Weights of a small image embedding model.
Model: 2.74M parameters, arch poolformer, patch size [2, 2], depths [2, 5, 5], widths [64, 128, 256].
Training: adamw at rate 0.0018, batches of 256.
Data: trained on capsule endoscopy frames (Kvasir-Capsule), 149.7 epochs.
Rows from block 6 of a small image embedding model, named by matrix and row number. Rows with one number belong to one neuron. Each number is 128 + 24 x the weight over its row's rms, rounded and kept within 0 to 255. All counts start at 0. Numbers have three digits each.
After each neuron's rows are labels from the 100 images, of 14848, where the neuron reaches its highest value: "colour at peak" is the nearest of a few named colours to the mean colour under the peak. Only what is clearly more common there than usual is listed. The data: capsule endoscopy frames (Kvasir-Capsule). In brackets: how many of the 100.
# fc1: MLP up (model.blocks.6.mlp.fc1.weight, 384x128), inputs 43-85
# fc2: MLP down (model.blocks.6.mlp.fc2.weight, 128x384, transposed), outputs 43-85

fc1.77:142149141119098082120112119135158131114119110114126096153130154147090096146091117125108130134123135106083131087128181109095103113
fc2.77:138124162139136057139127132138106148129123122136092152154178137123108131164152123131106137113136120138143143143116161128138110137
colour at peak: orange (42)

fc1.187:126132137115125119089140128129155140121059120120130095151095123119108116147095105128125146096137106122092106107126116114098108146
fc2.187:151143133140146144136083151138120168138121099138113127114135145107139110165169086171163144095126150147152153159169141115147101146
colour at peak: black (62)

fc1.161:146163106118111170141098114077103165129132157143116126119117106130094126135138132146106140136115104095130126120107126111140101141
fc2.161:146072100146151118155147132148148110149125158149120152103128148100143145124139155123083147141150096134118120142110154139148114142
colour at peak: grey (46)

fc1.86:100179097157127184133083148163160124118125083118137140132119135148109093130106125130143151118158144137119100166144134129115127152
fc2.86:113121085108111199121139130104146112108131142094148115104110104116144141065096184124095107164119164106088116117123147112125134107
colour at peak: orange (65)

fc1.282:116166126131116102120134150124111076106132104120133124123116163163107105160158091147146172121140115103111139149141129152104094103
fc2.282:098130132097100120101123084094093097092129123102119087113126105127088115126110126097128100133093127098111125086087131138093135099
colour at peak: orange (38); black (25)

fc1.266:118139124130142115117104140089117115138104144128145136162124122138100124163137080121108151147135134119162085143133142140085157131
fc2.266:100151144097105152091115102076120109088170119084121104133180096160140148146142103142131095084102125092125114105110126089101130092
colour at peak: orange (47)

fc1.60:090138127129133126137094111140080140147103134137108128188138088119120147148104104133147120147110071134103139135114141145116149123
fc2.60:123113082127127126136115133125186118134148120122153129119104127130183142096096161119118130166127149121131159103123105139102122129
colour at peak: pink (26)

fc1.30:114123122132125129081093124171109128142117149129192105149161118120123121119138097136163109105129133129111102104128130183092137157
fc2.30:114125132115115103102129105120128100112149162111122116117123110138095136139110158073101113150123099107089107107084124109113109112
colour at peak: pink (42); grey (35)

fc1.303:131121135140150130120135147093137146141125144109135138111153141111139121130160088101126117132121160140155118150130143163152131149
fc2.303:113153164113100112101103118109152129111120172100155098155116108147136096104126129107187112131101146116098108102138143101113124113
colour at peak: orange (45)

fc1.87:121148062107148120132070121133092098131105102117143140157144142142071118137161102106147101164099117147178148160121158143109101121
fc2.87:132162122130141168126153114137130133130093158143128138159097131154107121120114148149100123113144124133140137154117101080137094127
colour at peak: pink (44)

fc1.231:161159139131152112113127129109123128135110142144128149121138127160165146144104127130128138084115135132102130152124117152139087121
fc2.231:096094134096101129143140090098101103089136098100096094100138097098118130142180131104144090082100097096120142109096133101100132091
colour at peak: orange (75)

fc1.261:155128125120113080110130114110134142143116126144158143167114121131145144138095147122092135153126119132126134109127140095103115089
fc2.261:121105172121115068112132131129120145117117170114154130182159115120112121140121111107096123136113117127138136122121163117119129124
colour at peak: black (35)

fc1.334:092142107118135136175120113150103093143132133111121110109137141129116118146198109107132121139126126119134077146106160121121097145
fc2.334:104121092099107139145144098089124102094136116093111087105138094126140163145124130142113095090096120098090116115112145123105093093
colour at peak: orange (52)

fc1.335:152147138146117119085065147156101154120100160158141139146141130135130106151142118134160126115146161117109162119155121163113136138
fc2.335:154104156152154065179153148162132145158126100162128156168134155127143145123148099160169155114158104156158147159139090121141139155
colour at peak: pink (41); black (26)

fc1.341:111155144137113127129095117142142113149110132091148109165122105130103113095135088107105143124139089142091098121095144136112109123
fc2.341:141116100147143118167129144147142131149113136143141153126119142128131164150100155133097145152147084142125141138124124159144148144
colour at peak: orange (39)

fc1.295:105127121100157114125135069135133085143138150081130121117109124127113122119144128114140184149133117123077123127075134130095138143
fc2.295:138118135125119124151138137126094172145119122126116136130104140133077129134112125117117140140105082140132128105136116153089136139
colour at peak: black (31)

fc1.81:148168086133132109146068141121106146106097142154107156148127106112109162120094133125170117155137094113145113127149171190118127152
fc2.81:108158115115112163108118125110131119125127132116110144143157117126145136134112137115109114126112129119137148105118161159097117112
colour at peak: pink (39); black (37)

fc1.237:129146124135165125128137185069112135105111161131167154112143178135101163128126111137095141179159127111132121145097135126129119149
fc2.237:118116113119114127097123099086068080110129088110102098113141125125120129124176137108113109132122100107110138111100150130129137112
colour at peak: orange (50)

fc1.134:143132155125094078119122120132147127122099175145103129125096113135106131151126092129164104082144102121155122104133142154148148123
fc2.134:138110147129137154144108128139102131126127119138118133156154133086102127138178101146112133075131105138153152150123088160141134134
colour at peak: orange (52)

fc1.343:141145112144137099142051116147111122112106099157152131155130129148090122116181100128135130074142138120163155150135125167141131139
fc2.343:113109125117120162106131113130113105128117181130143126190107119089106097130113119093100119190116089116127161112101101116113135120
colour at peak: pink (31)

fc1.57:114119091120105126127112101144110082110148129135132120157165104105132128149158101165140127152135128127144126146115143149120128115
fc2.57:111125071110114196097112118109135100111167138103106126145123109140151147133122163111096111091118129111114149111109099093118148112
colour at peak: pink (33)

fc1.7:134132122143129125104089161158145133175116152120171124176142133132159133098135108103155117104139166132134101095147120190115143156
fc2.7:101109151101097098103129094098104099098132146102116089125112102121091113127118140103130097139103131103100112100095104078104130101
colour at peak: pink (26)

fc1.10:120179098129126169104072108111155102139107154115136121137096131139159126141141095099132130124115150138109094132136166148102111103
fc2.10:112144132122124150138103129126144103133157134107156134134140122112097112097120187099096131180128126112106105100122101142109081124
colour at peak: grey (32); orange (31)