A small image embedding model, trained from scratch: activation gelu, batches of 256.
Rows from block 6 of a small image embedding model, named by matrix and row number. Rows with one number belong to one neuron. Each number is 128 + 32 x the weight over its row's rms, rounded and kept within 0 to 255. All counts start at 0.
After each neuron's rows are labels from the 100 images, of 14848, where the neuron reaches its highest value: "top examples" is what is common among them. Only what is clearly more common there than usual is listed. The data: capsule endoscopy frames (Kvasir-Capsule).
# fc1: MLP up (model.blocks.6.mlp.fc1.weight, 384x128), inputs 86-127
# fc2: MLP down (model.blocks.6.mlp.fc2.weight, 128x384, transposed), outputs 86-127

fc1.372 [144 172 104 150 100 164 152 116 134 149 142 112  90 124 142 123 128 140 154 109 167 194 164  88 179 150  84 125  90 162 127 115 168 131 166 209 175 156 122 107 117 164]
fc2.372 [117 125 142 183 106 171 133 118 135 106 105 209 116  76 127 139 114 136 128 132 105  71  89 147 155 137 185 131 120 158 140 147  24 138 130  86 130  57 107 128 126 138]
top examples: finding: ileocecal valve; finding: reduced mucosal view

fc1.32 [168 106 127 139 132  72  93 110  70 164 156 105 114 106 174 108  91 103 104  81 155 170 100 125 122 230  81  89 104 110  99 139 143 118 132 174  66 157  92 116  94  82]
fc2.32 [159 145  38 116 143 114 102 178  79 185 111 164 153 113 138 153 173 136 160 114 128 111  93 144 144  76 117 140 142 187 120 172 134 150 150 134 135 133 154 153 179 123]
top examples: finding: reduced mucosal view

fc1.278 [119 125  87 116 100 122 149 137 152 125 131  38 124 150 105  88 133 113  84 168 119 146 164 117 140 121  95 102  97 177 165 220 143 103 125 208  99 122  98  84 138 150]
fc2.278 [ 93 163 133 143 168 179 190  87 139 144  96 174 128 170 196 143 124  77 139 150 118 123  87 150 230 140 102 112 127 125 115 199 116 194 148  49 137 142 144 137 160 127]
top examples: finding: pylorus

fc1.170 [ 60 128  59 145  35 120 103 138  92 162 115 111 156 114 128 131  84 131  57 116 153 141 114 142 119 126  75  97 117 136 167 195 154 105 148 148 138  99 105 106  88 147]
fc2.170 [176 100 121 142 124 101  92  94 140 101  59  98 114 112 131 147 171 121 155  71  83  49  52 143  95 112 192 146 130 131 133  60  42 134 126  78 124 125 124 146 154 117]
top examples: finding: ileocecal valve

fc1.207 [132 165  89 118 110 137 101 147 109 132 157  88 140  98 186 208  99 162 118 140 110 118 149  88 109 130  88 135 148 116  72 158  76 106  91 224  45 118 145 125 139 120]
fc2.207 [196 155  66 160 136 171 114 122 122 134 155 158 135  44 128  98 151  84 125  94 156 129  94 101 157 111  90 109 108 127  97 127 168 158 117  90 149 105 187 125 112 107]
top examples: finding: ileocecal valve

fc1.136 [160 131 118 193  86 113 167 145  97 165 144 146  98 111 132  82 106 116 119 113 140  81  70  47 126 132 135 123  64 129 130 153  97 154 130 186 117 124 159 152 140 100]
fc2.136 [ 60 127 148 184  81 119 145 154  96  80  91 165 165 101 168 174  94 185 139 140 117  98 149 145  98 129 127 143 132 112 135 172  38  82 136 123  78  79  78 140 110 163]
top examples: finding: ileocecal valve

fc1.175 [153  87 159  77 156 165 112 112  45 114 125  87 107 129 185 159 172 138 192 109 150 164 191  82 121 179 148 154 134 157  97 155  70 123 136 161 162 124 130 139 154  92]
fc2.175 [ 88 130 150 134  84 125 185  96  92 143  97 141 138 119 152 111 109 175 138 172 120 128 156 147 213 115 121 142 162 179 162 135 135 102 151  98  78 128 100 141 151 176]
top examples: finding: reduced mucosal view; finding: pylorus

fc1.322 [ 87  92 152  78 121 123 125  71 110 172 146 119 123 147 127  83 158 118 171  52 169 171 150 110 140 139  97 145 110 104 134 149 142 133 160 132 133 189 149 193 153 141]
fc2.322 [171 172  89 173 125 153 106 101 133 133  96 141  88  49 133 111 161 114 127 150  97  91 142  89 112 166 148 118 105 137  72 117 113 160 128 117 198 107 189 124  95 136]
top examples: finding: reduced mucosal view

fc1.184 [ 92 119 138 112 129 168 160  79 143 125 203  50 134 156 115 141 132 174 151 130 197 148 195  84 132 157 130 136 137 124 106 175 149 128 192 213 149 167  99 119 134 117]
fc2.184 [136  73 167  96 118  73 158 149  91 162 103  82 187 118 184 177  93 185 112  89 159 157 148  84 112 103 160 115 141  85 146 174  79  92 119  91  51 144  84 106 111 157]
top examples: finding: ileocecal valve

fc1.373 [ 86  81  59 116  88 114 118 148  96  87 149 104  88 115 161 140  86 127 131 113 145 100 177  59  80 169 107 152 137 154  94 136 104 120 109 167 154 156 101 134 141  94]
fc2.373 [ 80 115 110 119 116 147 100 155 132 110 149 136 116 113 144 163  79 121  79 114 134  81 147 101  89  83  96  85  97 106  90 153 146 112  81 162 125 139 130  87  70  98]
top examples: finding: ileocecal valve

fc1.249 [144 109 114  83 151 100 124 137  99 156 131 112 160 135 123 148 129 112 117 148 157 167 146 128 177 218 121 151 143 183 127 123 120 129 145 197  69 159 129 119 139 159]
fc2.249 [126 127 108 203 133 157 149 100 105 112  73 153  84  66 157 106 152 110 175 117 132 141 126 113 144 162 125 131 130 137 104 153 131 161 178 108 158 101 171 172 120 146]
top examples: finding: reduced mucosal view

fc1.358 [146 115  86  85 148 116 132 136  90 156 109  24 170 108 173 183 190 146 158 112 171 123 144 127 118 111 129 147 128 127 140 143 124 102 104 181 129 102 156 139 144 163]
fc2.358 [141  70  89 112 164 134  91 135  86 189 109 159 167 123 149 138 140 137 125 125 153 155 137 118 190 102 112  89  98 161  75 162 194 116 107 106 129 148 168 121 120 105]
top examples: finding: reduced mucosal view

fc1.124 [167 130 103  71 108  90 109  45 149  93  91  92 122 163 189 154 164 127 115 109 148  97 148 154  97 139 144 128 137  50 165 131  70 149 127 140 144 187 134 131 147 182]
fc2.124 [140 197 159  81 184 166 138 212 118  98 161 152 186 156  88 130 145  89 137 183 111 135 164 167 158  86 118 118 134 154 147  84 132 191 140 114 135  61 150 128 159 120]
top examples: finding: reduced mucosal view

fc1.81 [ 85  52 117 152 140 147 163 130 124 122 142 125 156 193 123 172 115 166 148 138 114  95 136  72 139 108 138 140 139 169 127 180 141 103 119 204 144 157 156 178 110 104]
fc2.81 [166 165 110 171 126 128 111  98 158 116 123 138  73  59 121  40 133  79 111 179  35  53 147 133 212  74 115 104  83 171  72 143 188 139  97 115 123  86 146 105 149 110]
top examples: finding: pylorus

fc1.140 [119 100 129 131 115 114 133 136 106 121 132  93  91 152 204 113 120 125 123 108 122 144 112  81 104 198  56 145  88 152 134 159 131  94 115 136  82 154 122  98 152 104]
fc2.140 [141 181  54 145 175 196  89  88 103  60  82 114  82 133 158 116 160  63 159 130 108 108 126 151  98 154  80 143 138 163 136 144 177 194 147 139 182 104 189 163 152 101]
top examples: finding: reduced mucosal view; finding: pylorus

fc1.317 [159 160 117  98 128 180 120  68 152  95 157 116 136  94 130 153 122 126 144 126 133 136 144  91 162 124 168 133  81 163  96 134  65 117 124 150 172 139 139 103 128  96]
fc2.317 [138 129 122 156 141 116 139 192 159 148 129 221 185 131  94 102 120 102 121 233  21  49 135 135 193  81 159 113 128 149 121  73 135 128 121 191 125 107 102 125 142 144]
top examples: finding: angiectasia

fc1.319 [152 180 147  86 117  85 170  56 115 103 175  95  93 123 204 157 142 127 132 104 167 117 159 115 113 136  90 128 102  96 110 185 101 134 115 119  54 142 140 102 167 118]
fc2.319 [130 130 107  92 134 147  43 194 113  91 156 191 203 144  75 167 151 100 122 114 150  96 116 138  99 108 138 142 107 171 141  65 130 134 106 153 116 110 117 126 141 101]
top examples: finding: ulcer

fc1.271 [144 159 123 124 135 187 124 108 119 132 177 131 123 128 131 174 140 170 119 120 238 165 168 134 161 144  89 131 151 127 148 122 134 150 160 139  81 158 126 128 130 121]
fc2.271 [100 158 156 163 106 111 147  83 104 145 156 173 160  63 137 150 150 135 128 109 132 100 105 114 196 156  92 139 137 105 105 119 126 124 130 115  87 123 160 133 113 173]
top examples: finding: reduced mucosal view

fc1.323 [ 87 101  90 115 128 141 151  56 176 111 135  55  95 182 130  71 140 142 132 129 123 113 176 123 110 129 161 147 133 185 171 164 126 120 105 202 185 169 113 114 142 123]
fc2.323 [149 149 146 165 186 118 126 127 119 125 111 149  82 139 110  88 131  90  94 145  60  64  88 137 123 138 181 102  97  96 117 150 147 172  93  58 154  93 141 110 120 110]
top examples: finding: ileocecal valve

fc1.30 [ 99  81 112 101 141 128 130 114  58 105 152 111 132 161 162 136 135 155 127  19 168 122 156  77  96 158  84 124 129  70 132 165 132 132 142 167 181 146 121 133 140 134]
fc2.30 [180  96  78 141 150 160  71 160 163 116 142 128  97 137  73 122 119  89 108  88 156 105  57 113  87 113 130 105  87 150  98  62 127 163 104 109 140 149 141 106 115  61]
top examples: finding: pylorus

fc1.3 [147 126  83 135 137 202 139  83 143  90 176  94  43 135 175 149 133 140 143 144 144 102 123  69 134 169 127 126 100 170 148 164 102 148  94 166  96 137 105 144 169  87]
fc2.3 [168 114 150 193 153 122 149  67 105 144 144 137  79 104 126  50 134  81 117 112 117 136  66 132 118 141 120  92 102  63 121 119 136 147 123  86 136 125 147 118 116 130]
top examples: finding: ileocecal valve

fc1.139 [116 147  95  91  66 164 146 140 124 174 162 118 122 105  82 139 131 192 146 111 199 170 134 114 165 132  99 120 142 187 142 130 138 182 166 126 126  70 149 130 132 151]
fc2.139 [164 108  78 102 182 176  89 175 144  94  92 126  99 197 130 119 122  98 130 143  98 107  78 140 160 121 166 124 124 213 131 120 127 155 137 147 151 127  92 131 185  71]
top examples: finding: reduced mucosal view

fc1.96 [148 118 111 118 154 142  82 113 160  99 150 108  93 125 181 165  91  94 135 102 123  95  87  65 135 140 164 152  59 118  69 201  89 118  82 170  67 136  93 120 143  71]
fc2.96 [169 153 139 186 114 122 169 104 116 131 117 104  82 100 143  63 176  98 161 110 140 170  95 160 139 162 110 168 167 101 167 142 112 166 175 108 138 123 159 161 165 173]
top examples: finding: ileocecal valve

fc1.127 [141 137 105  91 126  67 166 142 157 113  88 110 157 139 139 107 175  53 124 186 147  81 116 149 108 167 111 135 135  87 160 122 130 107 117 143 147 135 118 118 149 188]
fc2.127 [225  90  79 100 211 140 107 107  85 139 125 125 140 108 170 123 145 103 151 107 150 168 124 102 123  92 112 145 128 160  97 196 147  92 141 139 150  92 139 154 110  98]
top examples: finding: reduced mucosal view

fc1.165 [125 142  63  84  88 156 119 153  66 108 138  84 150 147 111 186 132 121 192  98 157 131 148  92  83 159  72 151 143 157  88 130  95 147 148 178 100  79 177 153 122  96]
fc2.165 [146 115  74  88 219 138 117 118 169 194 101  90 148 157 112 167 150 116 124  50 168 154  78 184 106  51 123 122 126 150 173 138 145 151 114  84 118 133 131 126 145 116]
top examples: finding: ulcer

fc1.93 [ 94  84 147 127  93 108 136 158 144 141 115 103  81 137 151 110 116  68 171  95 149 111 172 104  64 136  98 124  81 102 110 128 149 154 134 170 198 122 155 118 147  98]
fc2.93 [192 120 107  97 176 106 132 145 121 134 133 123 129 145 193 133 179 135 183 126 141 168 128 145 117 126 137 177 155 104 130 150 116 128 164 164 161 147 161 182 150 152]
top examples: finding: angiectasia

fc1.234 [123 139 181 141 174 100 150 118 138 101 167  82  68 130 176 104 191 111 172 119 134 129 135 101 108 117  90 144 114 107 161 147 125 133 175 153 191 192 160 113 137 152]
fc2.234 [127 189  71 150 117 189 107 151 175  91 119 160 148  81 136 117 137  76 142 208  65  57 179  95 195  83  87 121 133 177  86 112 157 174 131 149 112 126 148 135 153  99]
top examples: finding: pylorus

fc1.43 [162 116  84  89 165 116 147 172  62 133 143  96 151  89 162 144 203  60 190 100 171 116 142 126  83 125  53 141 158 122 152 131 145 111 116 170 125 102 122  97 181  97]
fc2.43 [153 106 130 117 134 126  92 151  76 176 126 159 154  74 137 168 169 199 133 118 141 138 137 134 131  81 134 120 121 141  95 142 132 139 135 126 150  88 158 133 109 118]
top examples: finding: reduced mucosal view

fc1.112 [115 148 114 136 119 103 165 101 153  72 140  99 143  86 178 108 118 141 190 137 132 117 189 109 112 196 160 151 128 177  90 163 122 123 162 133 189 120 138 127 114 116]
fc2.112 [ 80 185 158 122  94 154 134 165 161 105 110  94 137 149 126 160  92 144 108 198  80  60 156 137 148 127 199 102 114 124 132 159  71 142 103  85 116 126  83 112 131 109]
top examples: finding: ileocecal valve

fc1.203 [102  81 140 176 104 101 121  73 147 124 122 139 134 149 154  82  80  92 105 147  90  79 121 107 135 135 129 152 150 158 109 186 150 118 100 158 140 135 108 156 106  54]
fc2.203 [162 192  95 149  85 109 113 146 171  58 172 126 132  30 140 104 139  91 103 158  79  20 166 121 162  93 115 150 114 108 106 173 163 121 110 119  80  88 129 115 116 148]
top examples: finding: pylorus

fc1.359 [137  85 129 150 129 169 105 116 114 203 100 140 163 128 141 111  84  92 150  67 180 136 104 153 167 160 128 137 161 109 164 155  93 132 117 121 153 176 127 157 115  81]
fc2.359 [127 135 117 150  98  86 138 146 109  46 101 143 128 119 146 128 108 134 126 125  85  83 144 123  96 130 213 103  88  95 130 126  81 101 103  86 160  99 123 118  83 143]
top examples: finding: ileocecal valve; finding: reduced mucosal view

fc1.55 [112  94 120 153 111 141 111 129 135 110 171 125 152 140 103 171 154 125 183  81 119 104  64 102 140 187  96 118 108  80 101 136 136 137 130 112 183 117 116 130  96  82]
fc2.55 [109 155 116 205 158 195 105 122 148  94 103 149 125 121  64 119 134  94 137  88 143  84  67 183  95 115 132 129 132 165 164  72  94 162 131  97 116  90 130 139 135 116]
top examples: finding: foreign body

fc1.356 [ 93  29 148 145  80 125  80 156 137 161 126 122  92  94  81 163 114 144 194  98 159 128 114 111 153 128 150 143  98 137  67 149 132 159 133 121 101 114 208 167 102 112]
fc2.356 [126 164  75 168  97 135 162 105 137 129 114  78  80  73 142 146 167 151 152 134 123  97 154 120 104 137 150 149 155 127 181  91 148 106 133 112 145 154 150 150  81 158]
top examples: finding: foreign body

fc1.35 [ 35 111 107 123  90 145 145 130  76 158 145 129 181 138 157 177  96 137 115  81 178 192 121  91 167 131  99  91  81 157 107 193  92 109 139 154  96 144  84 118  79 101]
fc2.35 [133 106 163 116 104  50 132 122  96 117 111  85 134 143 150 161 156 176 152 109 179 160 109 139 103 154 131 165 139  85 149 111  89 113 158 114  99 166 119 151 130 170]
top examples: finding: reduced mucosal view

fc1.353 [ 87  93 137  95 130 147 125 156 121 187 153  83 161 140 151 176 118 138 150  83 181 213 158 147 121 112  81 138 112 186 101 159 136 126 112 186 123 124 122 119 128 141]
fc2.353 [101 101 160 126  81  89 167 140 104 170 114  96 167  84 155 166  94 169 118  58 181 141 129 154 126 110 126 163 166  63 168 137 102  62 143  89  95 140 105 135 106 192]
top examples: finding: ulcer

fc1.195 [162 155  93 107  89 137 129  73  65 106 130 123 121  94 148 110 148 116 107 127 133  95 164  53 207 177  67 113 109 128  51 144 159 139 129 138  57 119 107 128 155  93]
fc2.195 [120 157 170 160  72 135 146 182 145  87 156 160 129  87 173 104 109 118 127 231  50  47 187 113 145 105 184 108 115 111 111 143  72 146 141 176 132 121 146 136 102 157]
top examples: finding: ileocecal valve

fc1.286 [130 106 126 124 151 124 133 129 125 179 158 136 127 200 151 116  86 140 103 147 112  93 138 141 136 115 137 126 146 144 149 179 136 135 117 113 163 153 121  87 165 121]
fc2.286 [164 119 122 128 144 110 150  67 110 151 108  71 105 121 130  83 106 163 108 155 119 148  81  82 170 140 141  71  83 185  89 129 122 148 111  81  85 175  92  98 164  79]
top examples: finding: reduced mucosal view

fc1.313 [ 62  45 104 166  92  96 111 136 122  82 140  95  86 176 161 137  93  94 139 129  98  71 123  85  54 134  80 148 173 157 150 137 109 109 131 180 147 163 135 154 108 116]
fc2.313 [149 185  88 146 169 204 103 139 178 101 105 136  74 116 153 119 130  49 118 144 100  87 156 134 103  69  89 101 105 128  88 166 165 176 118 137 207  99 191 119 119 100]
top examples: finding: pylorus

fc1.335 [107 113  97 109  72 124 152 127 118 109  80 111 173  39  72 123 187  97 125 102 131  78 165  83  97 134 110 147 124  66 134 162 112 117 167 112 148  70 153 168 130 167]
fc2.335 [166 196 116  88 124 112 148 209 128 123 102  63 138 158 167 138 161 134 168 186 101 114 150 135 134 123 169 162 161 146 157 158  73 148 169 168 141 145 140 160 174 136]
top examples: finding: pylorus

fc1.295 [131 104 139  83 170 137 157 134 143 116 147 142 156 134 157 139 121 103  84  89 157 158  86 169  90 123 127 123 125  70 157 135 113 134 109 126 131 137  62  74 115 101]
fc2.295 [115 158 141 114 109 192  70 110 111  87 101 124 117 157 134  96 112 168 128 196 133 114 129 108  81 134 127 101 171 147 103 114 161  86  99 133 149 156 110 128  15  79]
top examples: finding: reduced mucosal view

fc1.113 [ 43 140 136 105 121 129 100 140 163 144 143  69 154 154 123 170  92 107 118 121 151 180 174 137 141 112 115 131  96 144 106 201 110 141 128 158  61 145 119 120 112 130]
fc2.113 [ 74 142 187 143  87 116 145 206 122  98 144 133 181 139 149 194 115 205 133 155 156 139 146 144 114 126 120 144 153  91 159 136  89 105 140 193 109 107 105 148 113 159]
top examples: finding: ulcer

fc1.312 [128 159  81 135 115 103 136 143  87 132 151  56 138 116 147 127 121 142 118  90 135  93 111 108 164 199 169 171  85 138 134 181  85 109 151 188  78 113 160 139 124 156]
fc2.312 [135  92 113 139 141 156 116 104 133 105 180 131 138 100 107 130 100 114  92  79 119 101  99 106  80 120  95  84  93 113  97 117 129 141  99  68 117  96 129  86  81  95]
top examples: finding: ileocecal valve

fc1.350 [ 91  67 111 146 136 185 129 154  86 160 105 102  96 215 159 116 100  44 140  79 155 150  95  63 140 137 103 129 125 148  98 204 123 108 116 170 143 182 142 148 119  73]
fc2.350 [ 57 139 155 124 127 165  90 119 133  78 127 159 173 142 106 157  79 170 100 156 133 136 196 126 126  69 102 101  83 162  99 121 139 100  99 137  93 106  86 103 101  87]
top examples: finding: ileocecal valve; finding: reduced mucosal view

fc1.23 [136 112 112  70 148 171 130  99 127 102 132  83  78 171 208 117 147 142 146  88 147 129 147 115 139 132  87 138 113 134 145 183 117 125 121 151 100 156 103  97 165 108]
fc2.23 [156 116  75 154 169 162 100  87  98 109  98 148 102 138  89  89 149  74 126 127 130 115 111 104 129 155 131  96 103 164 110 115 196 168 110 103 164 125 155 114 136  85]
top examples: finding: pylorus

fc1.297 [158 120 125  98 144  82 168 131 126 116 130 141  80 104 146 113 111 141 192 124 144 136  85 127 150 119 141 187 141 123 146 126 151 189 141 135 129 126 225 132 186 137]
fc2.297 [142 101 106 111 122 155 113 117 124 119 127 129 109 138 126 129  36 152 101 140 112 116 157 123  80 137 134 109 112 145 105 107 133  43  99 122 144 122  37  99  69 114]
top examples: finding: reduced mucosal view

fc1.343 [116 139  66  81  73 125 139 171 110  94 138  66 175 140 118 171 147 138 150  88 162 139 156  76  85 149  47 130 132 117 111 168  80 111 152 213 110 124 124 149 115 130]
fc2.343 [141 131  70 123 175 162  70 144 141 180  44 113 127 116 166 201 152 151 123  77 175 136 135 132  96  88 137 111 110 175  96 197 129 158 112 121 148 100 161 116 104  82]
top examples: finding: pylorus

fc1.34 [112 104 110  87 117 150 153 167 130 154 145 107 157 184 110 157 142 106 141 129 175 146 155  48 159 135  91 150 127 134 148 138 154 119 158 244 100 208 130 132 148 147]
fc2.34 [150  88 129 110 164 105 156 118 112 133 148  81 104 129 114 133  75 124 118 124 119 144  96  72 172 137 131  81  92 113  82 102 117 102 107 110  82 152  91 118 112 124]
top examples: finding: reduced mucosal view

fc1.283 [122 127 105 129 152 144  96 165  95 141  97  71 111 187 188 165 102 129 109  45 164 135 122 143 117 137  98 186 109  76  99 149  94 131 107 183 110 166 130 159 152 143]
fc2.283 [ 84 111 131 149  81 116 163 123 107 116 135 166 160  80 110 156 128 201 144 169 135 113 175 108 184  85 119 118 118 155  80 102 156 116 135 141 102 108 135 145  98 149]
top examples: finding: reduced mucosal view; finding: ileocecal valve